python train.py --train_examples=39062 --input="log_mel" --codebook_size=256 --norm="layernorm" --activation="swiglu" --inner_norm=false --shared_expert=true --layers=8 --residual_init="none" --lr=0.0031 --eps=1e-08 --one_sided=false --batch_size=64 --warmup_steps=760
Rows from block 3 of a small self-supervised audio encoder (BEST-RQ), named by matrix and row number. Rows with one number within an expert belong to one neuron, the router's apart. Each number is 500 + 25 x the weight over its row's rms, rounded and kept within 0 to 999. All counts start at 0. Numbers have three digits each. After the name is the row's rms in percent of the matrix's.
Before each expert's rows are labels from the 100 clips, of 14976, where the router gives the expert most weight on average: "lies over" is the class under the peak. Only what is clearly more common there than usual is listed. The data: synthesized solo parts of chorales (CocoChorales).
# router: router (model.blocks.3.mlp.router.weight, 8x192, trained with AdamW), inputs 0-191
# gate: expert gate (model.blocks.3.mlp.gate, 8x96x192), inputs 0-191
# up: expert up (model.blocks.3.mlp.up, 8x96x192), inputs 0-191
# down: expert down (model.blocks.3.mlp.down, 8x192x96, transposed), outputs 0-191

# expert 1
lies over: A#4
router.1 094:528511459537485508517484468535476486474539502451468493538519459520493480480514496475518522469512469517524483468514525463515539481517478483457514516516535518524525526489513503551536520525471452503495493509521544457523520470526514546486490498475474528536539516506559483488486493494531528461478526487504495504542533523483457534535507492541484486473464526485525544487496495511455496515487491497527520478494479466483465476479513477534479527517463485509509539477523487514475506463530542529491501516527484499503518480537529474467533501525461515482523495496482520530453501518484506498
gate.1 091:472516489530520474477565450511508484474472499503472459496455540436541508505496487545494470490507507508491472500472512475509512483503485474522510498517474515485479500512505504493460496544511510507509474510501508511512528525503512476531491547474463517533475491517499458498485460516457558508474475508492503472502494498505522494505468482503531530470493540506529529517442536505503472520472505444528479513471507565529529504485504509470481541503477524527497488496506495492479521507501496483410498469466513500535470509518484546492529515543511506477446502522471485454512501497516526496
up.1 099:507493519452491520511495482455529511472518503487533500513461537495540535446528541510510475447523526508500506497541546531490491506432523483493490495522548490539507498511529516488519506514480497508475515508550523519466517484489452484503491496471500508480498477459478493536498477497484447483453523528512525482560508541514503451527514541507540496497499445523504535500489520502535505515541520482477538487498477530486474485498491504495519499510483525511488536495497515556494489507490525502488514466472491484527476462485468506531455515459526481492522509489549500498509473562505476496
down.1 095:525434529554497486463523499540534531507484501488490543501518506478526531506481501518468466511522540506503485495494488489490511533507526515530443533489455467493507494460494484493515522485517519504485461500517479485511467478480500514501563521525520494481513465508493464463473528500475469475466508459522473465461502463519517499505468487538446492480548500479471505502482528532483509515493459523523508488489514476512476504487494508529515463529557519503537497529516503499513551482517514518455513497503509489472532558482479488502480469535513433476448545484488492509509488497497514513
gate.2 100:511518509508516522505516528500524471509462477522489513466530525517489471542497530575486480497487485480464471522492438511504523522480485482487452506504467521544532504455493494506496492526487491531544486446498450538515538503462479465495499508480518475443467498505518536529475508518524513499495475527493483498475493495465513509511483516522526494480544512484454488465501479508499505457534483522493492508497531518523503576481522536496495494496520492538454478506484529509525474522468512474548525543459489494493525524467487473477515478514506446456513502512483518456480516504483511482
up.2 088:514501472517524488512509497473443519467523476488477488505507507481486502495539504501469514521559502520528543488460484499478495437523527522433515499511542519477507525526462452477506510487532526513478525490559514503462507509495523480516508507482503503523546445508522483505504508508493499531488524418526512514498442525515521494508507478518533500477461490511511506529527529530509520509515527453521514496483499506492482536485518531499515469504522540501507456510511518510472496531480515531531494494554498551511497512518456490454510518519432537486471499466488483522513469482508494498
down.2 092:480480531527465510460508486514476490502455462491507493503474491482518535502493517450531474548476509515503477530484483492505496523515523483450492555541489500517543528501497446469495490507471512498490471486491521514514504552521497461472453487486460450492509525484509542473544506463487496498502501527510510475563497525477516499518458514473499509490486508475533524497488532512463528521523503470504542499457489507496490447488504527525458498482490542507523476513542517448513468461481530555473526464509541495514518513522512477474503504510517527507462447495536491485533494495507490521
gate.3 099:498569505486462503524513489525519514510472512517510495480524509510505502530445561537495484471484523494492470504501517502459528526511459500474474470467498512524461494489490511490479503506502476503556480509507482515486496502505513471511499515542536512487492514537493536485484489486515478471464517525478487540504484449457487482495463483462496534498499450569507522488479498509512456512503506495507502531536471498475484509533525542546478546513512541539527493443449485541482482530476484458488492526489507475478505448528481519480488484518491521518503541521535483503491487520541461533
up.3 096:521513504509488502529529471545509522492519513561512569496481466521543507548506509510514468482498499527524499495492483491447514476466485475497466505513464537484516513530502535491477446471514479561472469471487504514498525511514496493505499508502555493505476489565450516486441499489490482509478493532494534498513508513492503516464480470463495504432492488490486560483450540525492492535460521510502552483517487457469491570516485476533484504512506525507525468509465477507466518474527516499513531504489491475522476502478504487483534496487497473460489480496501505495523500511512494496
down.3 101:516518504515520489458493463475495510524501513453517516476484477437454468490532467500516479549511502516472475497499477503452544473522468451528532538486503506475495515462429527486505518489491516476499490514462466472486486478505497559511496495518492468564515505523498501495498465507519495488517535469489502513460509498480502466507498484513568480447510478542493505474538514512490513493528502521486472550493522460475481497542501502477536498523495529557537513521498516519503477541515529539451504499477504507530526507527480484449505503479492479518509487511475495512479528473501528479
gate.4 098:517484504463495499479488536486539537480505475491511533461494512554521464523506481495436514478513493492527514518513509501524476518510519490519482492505483472461504468549458495531505512469546497495485494498537512491507527493487523486486519513525506500533472518487477476524474500443462533476486504480557498522487522517460533487498504521534489511518479495524525502543495473491498479476489536506508513502529497441494487493488497536430500529463528468500493493511460535509486495523490501437543488516534573461529485473508467466513539468496473537501464486519516508480499462495511501548
up.4 104:488487504530497474499460520491455525506514515525526561506474520527501512529509547544437537470534524489562510500529515542493517475482480464500461483541500501453506491518474514514493500476537493469490485464477542524525477497495503495477484541517514500520529483552465504535462517468509509489507537511507479536445481573495511506537515503472476497493550482514549493513497495495503513516506496505525502458507496501511474521505476478496514511468518539474520476494509489506519525515506504486558501502473523469472549497524500454464484464488500472504460509507513501467493486472486484543
down.4 105:483489514484508518471484520452495494494483495500508487495490512464546476467462491527529466478512495458478500532450499535470515535474488544527515484512505475480495501523525506507470529494449495483483514530539449525514481498477525498477452538517498449498513449463492509513488482471517550531527492516496499506512508506467550464484458513481518503486463481526527516502502541475527486515463486522489537530534520470524462469498479495499494500501500521492546476534477519450542471520469507520482478460489466509500572523538485524481512519488476520473465491497486500542516486502532481529
gate.5 092:496491521500518479459540462462483543487470528473494477508480511483509483532511530513489487509492492545546497474510484546481518497514469481470508530471501486481507513472495501482537502486549511501556516499506552530500493518509525532509524494455482509492493532523539478464514484504478481540519522507474447530485494436538512493533519511483486519518476479539523541470546492503496517497519504485540468474477460500467461542516452515515483457484469503531509456495517486514494513521503507451484502516478510544485500497500480470484482451446486505507491496514525445519520486466462473520
up.5 091:438494522506516504520451478456502480513439533505518514513525489507482492502493477519558504529508480467513517475486501511483499507542514519522534511468466541497517507542543528540544484532533506488524527493509470517513491473500486484556499466440486510489480520506487507506446521497515481531467511504485504461532524534486466516528483512508472516510490482527500474496492487519520524521520488472499481523515518470539490498514509475498506463503502473478516495506512429459458496542544473523455488484462494493534524488483449512521504459538491487507539488451488534505512508491524515460
down.5 098:493529468503493542488493554481450496516525508471511501484514491472513532466485471491521492471496517556461489502551508516491481496487509501505481452463516472478497514457488544527482519509510506492502485511521548506463519464507519466536479537454510520514502480485514477513464502532516499539481537453493513509479518451497511484490516492487538534548490512507497522540514503515504549515536517509479503508496467499497541471457487534526490511490525526496486443501518494486474496485561460517529493469544517515475459530475504484454504487505494475565497513488501471490487506532526441517

# expert 6
lies over: E5
router.6 098:535511467525483493518483468545480496492544472471455479528514460530498495481523464479515517476509438522509480485514518473475537471479472477464507485503521513550521547512517511514548512532470443501497507502542537453527517480520516538499478486474480514514513510472528489497493491522525534484485530478497484509518529513479483532509506490522506469474481573478514558485502499511510483523481486507535522502502470485470471464477488489504453526542469497492485522460519483507483490467547531521474513521523480518496531511529530469480509508525476514537523475482499539525457485476467484481
gate.1 101:497491540497528466487483494498504506505513556576511481450526508494481514483522561474501498474468501494481495503470435495497507498493527555474493521554463535475470518512511484479520506508525507545519480519468476536511508473462504485495500511502521513500526499476491498552547455532490512548438498518467499529470470529503506489502545492485523524444496487518439528473494523477521507482485526501493491529495505475519470520498512520542488480478500520491452495474510523476491466520525509515509496510533495515480477506529462521497493519527541527498473499509525544512521484526535506461
up.1 097:517468501508508466481509496460486520517458504503481483508494489502516517491475461481480480532516468453502514548481484498538504518488536476507486516511551512470535483515495536527531535484550473451505494506497516486489503467494508512514523475519545518512510465483503494498457511503524506505512495493512533508507499529477500548518497517479513493521541509464541450511497523511497543519528539460497498508485532479512502454536462462456501480569468506485490528479467516525477521498480512529488479517484436535518498504474542466525502504515490457493529549517446451554508513529488523500
down.1 095:456493465463489484553491486490485470508478496514513494505523498513485491505567470537456551505477479508522522512480507482465511477524549522529470516459452492478536512521512512487508511454470510540518485544472502502500519491514476481468509481491523480522467522490482501486498506489515503481507505471492504455489494507548528502482475489498499513544473456504491500492446497493502533523518495471482488528510493480507494516476483488456499506476543511485505550515474481527509534495465500413543533517471515494490510544532531469538506499464537546550478519504501463490535524462499521505
gate.2 098:542489564542528503467500536495499509518493525486498478494501503509453531513515492531493524526471485520501448473465518528467501519489522547502503549534517513490513492526514480455543482507489512496504494458542474477491480541490533529501482485531519466473512482488526500462538494506537534522496464516509533491517489555522501480531518482476530488492521503453470508474476498507535485447472497528485537499544517515544504467455482517470498484516470525513506519546513552538561514518514459516486522511515520493530492484513517480530501490558512496503503519484499472506507500529481497541
up.2 088:472527519487500473532453533520487507562518485542488487491502539538509450452505500520492482470539503499503486468514532482529478493469533531508470508472487507501508491569487481498524473511497502496524512476516494475531565463498515526501489558500467475444488463540507476507497546502531540517501540511487520526515457516504524508476492493489482518502518535483485529500483518504506497501505487517500508444525486481467522495472516541502462516487499463493480496514473480516447501511469526498507469525481463502538521516535529493515502541527512506504478493501520511454519472512558479553
down.2 095:510484509549487488517483533468501507504499518514506572495455514515487497489483462485463488470488531503483499511540467516459477492546495510472554518483491535536540473418438516545545478473464468481522483533533492491482495445479517569533497496515516495468489496509478489492467489463512523518536489484485518556464470524501494518483468523500508541488491510491486515510531521485507527465506520498490484518522493486488512517498490514509545504503529504512539468544476494473461515517539510506506475491501487506478546507484475510519494513549487505491462481517475494477521491497526493464
gate.3 107:481478514486523508492509507513498483475475476481504441474481531511490476535466526446496515528518465482526445481527464528476525483477517456481460496543478526498473509538479549478502487518485522539524509496556511446484471490520529489479485479475539484561514519542511521483477531468456476509497522500525483511508528494478503489478483521499483514511467494538512529555476521519527503519478522529459468467474517509499550508499475522455494517477527504504516486500514507487552532484486486506523497481555471516524514483489486472488495495501507555508485538528477475507509472527500463526
up.3 112:521502490496472510455508490473483446502515504493512556472509463460502513454511501499475507504536508497479560530499512525521517539543502506552539488498509489468511492529512475486485483488484467501502498487491417539533551516484495540489473519535522490481507508466508486546480505494507507457532502482513477491508530489502517513492478441478452465511475511534478459523536490520476502468546492496534515445544500551463476477498506498495479536509500466456492504490511489514486523527490501492454521523487479553470504480464518502520502460511505510518489494495538538498477509487522492513
down.3 102:469465508549510464518484492486515499522481448527501501489483478517507513556482530510503477488455490521494472544517528521496537487517522496487525501491482499489503509486520498519476520455500528487547532498519499505565493490528522484507502477536485462537464464486513446502451489495469483497520533508500497559525479489548469534493530490505487491522488491483476519484455475517494511498482526491525459514506550527494537508450521548485480481518475516472486492483536497565483487484481466548501448509464465539472523511522473514498505529504524514497466485509517496497519486543524543492
gate.4 094:519513546508512485502524501493464521495504537490506535487469504474469484498512490492437477528505501499523503491508488532491491484472505490498513489449446474485465545447532520519552449495458462492509495491523465491507493514476526502553493476493556482533505457476487493536472525465488506502522490554502477498496499507487501565512531534500485511503511481512522523479489501489509517514493484509507523571502505500500522512457508464500541491545513513459510484528507479477500558555525517487506517520486457489514504442502487476533475492484486554541468501520478475498538496501473501485
up.4 102:496483502525509467478560492489503495485454545489525513497507530533546517485487484469483512478508513472505458478464527506474471553517502519509493514495493456482487479481525484534505492481490512407512483515528486534488454524471565519493463497531493499515487476498536505529492506459503486533479482534495519525517521513502500486493530486504502548508537463457502533498534515492496499514535521514479507531484464491495551506498518488443495500494515498505522518524483492460497466475501492497548553542501492503538488461483453490477466513485486512522471540469481484507466528526512535470
down.4 094:493461516501490462527498502494466529519474550522528484500547480539487544490519536522498524489542531465522502473535494482518509469507475477498517513510470511465470495546503499476492481462492518492482502461492499534485514512515473504491476481529528502465527497511472512499530474467523487521473501504510475460532504491472525496517513482450530495523513537474465487505508515533519454502507495495493520474474487457470488508478470477508483500494519597501514547503510503529512497481498565477501481507523505543516513503515559501519462464521521516528486538469469525464495481550492551522
gate.5 110:479548536511491501476479494524500515505502506529544514493491521500517536459513485508496497515470492529468524522528469528478495525505485548526479529497506471480467483516505433533467525467477490507505504471518467448493499433487513443480495507538461519505521489481494483463482483474529521495504486550519505515478501515482492446493508502497473464487512478476509470480532541487484501523496480485474515512495483489451550476471486488504516432530516496480490519501471486503491474480505521552468488486437524495521534459499520493525503504459508479522514511544544516518493533469467490455
up.5 100:467514496520542476516511525459513482519480504536504489556504432475489492507479535511551485490518544518472517520512493503491496502475503485511507455477525490504486544535507529412492462511468480497479496563468485509481467512501490550492529496530504482539470450489500511467516482513492472499465555450491508524498506485491490476473512496514512523522529512510531518482483451533502482455523505483519475496500497485500487519504506519512503517500475573565503514478527498508548546511509491456478506491516501489501484486529537480514513492518483498475493495500480546518510455509495466515
down.5 096:517485464489484528493502507485521524504499513478483476491466506465505488507440506566503460494500513521450510541582476483507507505506465540466492490546494488530481459522533488452454491502474480549504519491500461474481481495481504544485491539495490477538475492504484499476534499480503469491493486461525515461530485541484511497482470542543493507470483520528513540482517523439505470555520505506505481477505518511522510495476465485543513512510508518485488493514506453484516522496491501525538482497459489527502491453457525516513542509481516527480489497489543487492458515514530478482

# expert 3
lies over: D#4
router.3 095:522481467542488493531489465520488485481525489534429469528537491515491502476504527483520506475490470487516468470528530476463540484502459478481503465520543548525527505493490503513544507522474462504494493497514534462512536480497515524484495482469493536561527511495537485478496506522524523480495540496484489520527543488491457524539510498532486498491483532480537556495507498480530494517506480483530502467499482475463468476479490503484473523513460462511478538487505506502475515467538507526450509548526460491529523496552532481476543497520463515506514481477527520535463488497497499494
gate.1 088:487494508517514487517527483480524481442459467509510529529501529481488499495494504488477498487506476491498504478464548566450532473485490530510529499541479523487529493463463465498476494466526506476488490517513505524496476509482501480527486536514541473517528521497492481521514508480480512452480470519517522494504508509556513487512474525512521497473456539478513475491482504498490554497552494483495518536484476519559495521486486516422517505462509500480448495501527542507524504535512484459511507509501520465528533468518498504515508450537477518465504515550453458497517471538507532498
up.1 094:475472478484484479536465535554488477491465474520515494504481504451526521520519514477483525483532539475466503530532479514522485541470505451518499537497469477506511501500521535522513473499450520540513492527554540488520536478545489529500512446523523506485465468455490508507513534497487518496457504494523519477504509453499525478521536509508522482491483467497525511508514473511541528523492476465523464498493506484500509482489512531570494494539530484482564526488470487486513501501485478499511508494507480545500466476464525502493462504486506473485533499514491525503489496467574520530
down.1 090:501488499492534488474556509474530510489475533489482469468483553450475505472513480547479465487506547475540492478465530494483486478505464499494474486469474509514497479501480483462478512495534476557504511501497508459538483473499501481479476530513523517505522516417478556493516504538519507534522552470548499457526496503468471511514531474519511488501474477505466503502539514469525486518498485519472490506502450487482525498535449520501486526475504503512513522521537497470502484451481490507491457509492506502491505511494557506502490491535503498526511546530501484512495503519449483452
gate.2 096:508525510432496531502528493488516505539435520507508538513485484501520507494449483496454513480510489504490524520515508502490534524495484515490544486504447509472520464511527473499505551520462509504503504507486471484505503488508528532550515483516502500504493447513487512512516516520528499505477471522515512539493484494487488467507519531524483507489483479490564478493510544509527512489505459482566514499499483465545489525555548490446563460519447505476487512444482474457526537486518499500464492503549488516503499522514511466528499441486511489514483495499488479488507478523492527480
up.2 093:506495490489528508507459477501517505498531520487488498477490481528500478489508526545480527472475479504474470472488461496542548487504494518552477498469499505559489516499492454481506502503523500508538513496503532488522497448526477505510497503540572477524463508496544508503534488490542500470487490465480522461519515490536505560493517502487530457498470498542474480522477530541470473547501514510484506531479520516539476492462448469507537461522478509516507478509507514536480516538540512486525507469497498524492472490502525516524465496468511526535468535538460503479464454472500509524
down.2 092:502513475467531515526510492495511487506553490519526508506511526461500515535475483498489483433529511493459487474497445469510500556526489545521483525492523500498498441513462515500483527496515528489533516503511535521497512457499514523507502492504495499529473505444491513474460510494501537477499558472499494538518501546504453501536510517471489510539481512503483526511474540490503445485544448468494481516543506487503469501499454473490481534489531449505558503478501472437525474482523529505462529508488479509485529476466522527534499514482498506507511530492510526512505530495480522485
gate.3 101:479508502483500522531495523504555529511461492484459507516515545507486491463481487515482483487468468477516485412473532479511513528470521489498526507445461523468482502469483470465536522513512483504551458457524474501497481502525515487485484494499540512511508508507497553476504524481485486506507502569519468474481491533493481488517464475485488463471499470468519476500505530525530499461528500550553488484544489476548489477501557504464476461511529500495490512471489467469484511510480481468499501525526520528520525534508543517478484498511481521481492502485482531509541489489509475479
up.3 098:476500469502497477430473487517468485511490519511497464506484485504514500543443491512462491487512519517496433517497555501539518499507485515492531493513497463542535490502499530522500492497499515489576462473485539482509500511483519481523523523506442480534508505432499488519503509519483509517497502519501513535512504495492453469423492477486500518526496500538457504472504525504530460504543520504510500489478469510531517534521481454482507502537499523501459469461526501496516508513502525499499527470477512487471498524456532499541464494548493475501506526476491496506505509556474521544
down.3 105:499491477488510507480449508525475489484502534477542544481517511488445500506498495495500480491499521526507490519500489564491531503518509503503536480522484497488488542520519532492477526490497549546482468483491466525476535542531501464527508507523482553486489495501517573472521495512498503523490481518431496500487470540554491481494518471473471513524483478494492533474500507503500500523468499511519477521452519488486480511527459469464475497468502440517501507455487463503467493537510512463475476507518497495521470510510521475487469470542504530443536480494506534524502498474473495436
gate.4 097:485495525476451464499490483498510549497482473494462508489494504514502473512523497500516454503484514522496499471533528534473515488489521516478512478502425473468497498544501503433484514472520473508533479511506519495540515519487538453519499479520485449503481506485489510470469503532443474507452535505513473522529480452486501487487529510489483465494506511492514538558489446493462472513503531516480486498540531514440450518493497518527538492482484538514506512481514502490512449489470511444501541525480501517484504510517545512483513497486531491547486519520528488510474475502542510484
up.4 103:505495459519480493472486506548546482477505519496468519516506507494508530460487526511543496471523454473485506453496463509547495492536505487497513499463510540490479492521485496516462505505519534506507480520470486505481512506496460508501483448501475520487491510488482495521522525538493514493487450497466497481510521511536479525510496484494479543561434438465539497478503538528491480488482502524463505483461495480493551466527493507465508461544506514468486557474481488466469493499479524535531507521517479524534529455523468524486509487537508496488475517493493528531541481539519473466
down.4 100:457475513500510534518538493483476493513459468484486484473471489503532532557545529488478442489503467532497485526526515457526437496504482519500463516490500522485486489505482513498497491505494486537516466533496532468515515540519500489529494517520521494496494521503520497502497498495529469474536517513500472508481497507513494541530498518481508541523536460470496479470467481514543541484512486454471487519521526459466505532505456547491507491446525472519565468537513475490460486506499508542486495502497491526504502498518496536453486483464440493471489479508502485470508465503454475545
gate.5 087:506486558538526500491494484441475503468510493512510492515505467484523493475527504517477507450500505486531512500522463535528476510549541462520506470534480483498506465519494475479498493505501472532503469540523500480503499510479502474498504453565484518502536496515496507516475483546513517513478477487506476491503463528531514515528490475456507499487496536499444558514528527493484501496489502495532469481488497535501448530491473484500535502461504515508537486464526516527510505580496539492489510481505504493490496502549529497498509470485497525490531463486556513558521495474507467434
up.5 096:500478485492446525456514512459501470492576497530472480542511470505505473511482517491496464484488467537523479503495482492467487475504484460483469492481510469477455482521497545462536509479489451514497522533519510496507516508511529450527490473484493471501497548500456505542516504503478502511516516457457482489536456538520506491515443472539492534501520512483486487503464478478524499471463495499495465490530514519476477522521497487533505501483499490506552496490518510531523495514535510481490468487464542486543489538497522494516464473490537511502534535528548487498498528500436507487
down.5 096:517467450503538501488464463533551501514506517491544505501440502488477451517479509505522508508476484515501486502464519539487530515540503505516497478523459495492501462479484509514471462488539479512487555455484448497472512497467511483475476542513508483477504513513512523482501521438540496519480478525488472442512526468521477490468523497510528468507498513499494506465535531472506531493521516484542500474531525504511497520489507479559545482506484513525501493512452516515461506507527488538485475497515483495476490477486486520471503464485479490539482516445514487506446533526540456506

# expert 5
lies over: G#5
router.5 095:520521468541487492504490459519471489493532478475477470534530446519483511484507508483515521474503461491520492489520531473478535471513462487459501494525530533523523536487510509517534515513471467503478493497545552439514520472542522529484482479466460531513527508520548486472490505499537522467475524482490494517530530478480495525511486494532453490514467516491518570480494488499527471514465487500528513493502477454483488471479485494520462515552454475508487539494510472522471483471535521529492505537521486507522520503545540479480481484525468511486528482478500515534468499509477468481
gate.1 124:499473497499470489492489490480499464476503479468480489509496482483493464501511506483528525479504471500485505527494484520526512510502509505532469471437538507510497479488541516494469515532474505532504474465541494528535482508514477497476493489478494473544499446486490534445488497451491517509466487459468504451477485494485514523495491532501484520477495511544478456511503531423533527520526508491463515444506522510506502524494481484494470540498516479544455518526471525516505543530519513458555550506520506429493475499472470513524522462488537523461483505498505497494526454497499499514
up.1 114:546504510474537513491481515492516465464503493481483476472508523484510520542509531509517463551501469508497495475508515505543518491515472517527500465510515541457494477484517559487477509476483503524485453467559517483494469486522497487485501522524483478534501492460527523504522519482519525519487505508473525464488505470486501481544524495455483531468505510522502466481493505516510482507461484467481498503493460462529496482508509478501472528481506522560467505507472500534527534504550535480545526462501487446490489497449471472491498446453519538475530477521486475474495464495471472542
down.1 118:512506487471487487505462545486462493508510480485511478479513496536501517512469524514506497494498511450470445506543502510541544536512498468500490542472544532512464461480527458527469494500486518492494504523510441480485466510522500504474474480484534503553464456544507526498513513499521542523464489498524509521524495469482494526529497537530498504508492471494519501472494473519478496515520485492474464511494486479507541487461513514491555507489536513507463518532496511534478435523484500511485512479504466476462523521502479512525455530453514543503514480514497469449477566487518483496
gate.2 098:478447479474508484479552501486494457518515515501492508508495483489455481494517512567472489561473504475515498539488501493477466518498499476537548484500497550528437491505522547497507520498486528523496504505548464537499474476458475486491514468472525496491477480470498487543483551495496511483482545468506504558514471476497507497528520524502536533543480486511515462487487494449451527482455499495492540487537537496509470518486494497487509527525489514533515479510497486502502506545495542487484500505473497482502546491519470502506474500468512534478480453478488475519520461535499479504
up.2 103:529502516513519497512549522464484522539444513515511480495513525545516471508501496483520476449517515507457494490557497516496526501490480550501488504475481505511546512481516494483502512476497541528530529526515520480456534491509549518515534475494467478506471488516485536491473509473545502503520541477499456462468491506476504498506493548476475516474541518489482530493496533507468474460517480505498504508575473474485483472531480474511489455533471488486492489521477536433545479494502513508522529506519513549514482491528523476500541499445520527477540488490519494514468505505473505507
down.2 104:491491515488528537513521465492485476482487502526470496485505499494449506488487477500532534496526489508521495441505489537481484485479473501468533521482523510459561482496527464489495503472484471502453547497516482480520482509510549548481505491460514485525493575493482503536531499521477542473499467489470532499478545465510481505533513465518487464498499530453508493485504490449483507456485500493440525471489483466512509487523508505480547482490497539470464474488532543512493479526485482445498521501495469489521522514498498511498489538489557531494501478547507509472491522458481510518
gate.3 088:510468472478513502538528551507506470519507501514510503501520522453504502513484539542506492479525528495437541510489526477503506505461475468480515504483481482526551479484502517481479515522537499492538458509532554471506497473510474497499493510524512514490487511502502463524535507521489491530527474517505530507503501471470483473502498507519456591467488466527505518474487490469511514500527516485473511533539463511464546528504511481465455450506502479511496533499483491519486516495463451523555555502475518503518468497480545531485461482528489510552492525469469499471489507503517488500
up.3 088:471520515453492488486489508522438537481478498498501474506536490472494525529516452513503502500484505475497483463482504549467490468478487520477503512508550524526477515538548505516485490540482521525479501514491512478480490523480468485474481513473481523501500487504520476538529529499483538519485471484518507454499472490488499519473550529520510482532543496496517499471479485471461527498513503475435532492497501483525504464450494495532504477468463491438521504503526540528506530496470498517502512530504522537448485532548475484492559559489497501487480497501537471505485493479434495493
down.3 094:500545544527472514518511542493495513472486465469536488497458486478518507519533494557476518469473497514481500501499485509502491485509492513498521474519499473485500486428492496489479522495510490521509532495483484499504516489478517473480456452503482547475510512516497506532515526518516489478472489502549512508492524499502522528500530433447498519527506535474546449487507496530490533567518480453500501494498524493522551527482518563500468538463501458502524485521489493508476495531471468467490521484497489511536481528466486487549516472496525502477493483531523534522481524499435516483
gate.4 098:503461504499531471498528512513498499534535505542510502506517560501510459492498466503480519496519487493541503513509498507491496464510510478471499494464497505459458503526527461436476507480479518488562511482496514512530541489493529538513482477506516518513495438491483497541493463492465491510504504508540519498516444459512502528496469533521525505519542517509497462512505477510512525542539503527490535518497543480431525502489514469510521489500495549487480526564501495491480481509508450500472458468517530497494501508488515490533460474532486538448534476523499514515472537524500465500
up.4 100:516552496542483542519505490476444504494514490483516552465481453490525488485512489495519533529462511497516493508488461470505479505505493444507507520517506505491512490515520502514507473482491469470500461530511540462488491459447507541487547494527475523514507545509542513471514515487508495513506546437477479480513460519480522507505500489521501525518508542508512507512507508549511508529450562479527477520525456490527510486480475485528506497528518537504487511511522486533467482484443502508477496482472531498492535454524529485488518450445523470530527519470498483479501495482502461513
down.4 102:521517475474508497510522486504541488503533476518508516510543482521464491500483481449465519511487519502550510531556475511524434521462481529480512488468531496519550444513498475561521480453517501477516525534491517492494497491513540479507508499536514545536507530530520471536500512462521501502520517492484515516508434500442497512511498487535478459467479435466507471463534498488511476474493495486456517499511499472500510477492533539521484505550514500523519490509474487491501545454513503477514515529456502491514501474513504504499495499460478492489454499474466489484519529515490478500
gate.5 097:523489505473530472474488489514505511524488511495506484526485520496558537531533507487507495466520490499465515422527475497537479499506524503523546483535471507535505487521517448467480465454477512476464486478514500514499525499517509515551463507485466468517482507508488487455517482454503519482467497498496544512494454496480496498474494467518464480491518471500493462492482481504518487467505520499465480476526469538479502479465522555487480499479475514525461503502483502517458493520465502484441471510470513562508496505500514557489526517481463468505532545499560462505492522497519482487
up.5 094:495530522488550482515499512506515438521521458525506517478526530506515466499528494529499554506521486499512480507468528464480499504534515486484485500477459492512447494492478522493495485506507464503503524490527513493519535485496459505517493448487516502462523472515496544470522515475496518488473550470462496523469527549478508488460521464480520467511498486510470555446497480509483505537525486517489511525532502452500463523505544514488499508536478502500494533467512496539525502479477514553563534493507525473507503496480512478501491507572472505508487548498456503468476484495509467531
down.5 101:513500520508485453484473576506505517478533510509488496508512495517543478555478465491522494525492462489499508482544540495484490474501518506489453486488512453465483469521538468488488522516492460495513530514480537496548522498494494467470485481462521473525505494507520527478534506497511528472475520496462518508524498502499527479428541532514529438497513485488528502478476528510549503507479521487511512509486486499551469482474497491484494456554507485510461511533505488527527507482498551503543517471535493480503490544482473489461489531496497509497454519518530470510480497518472482440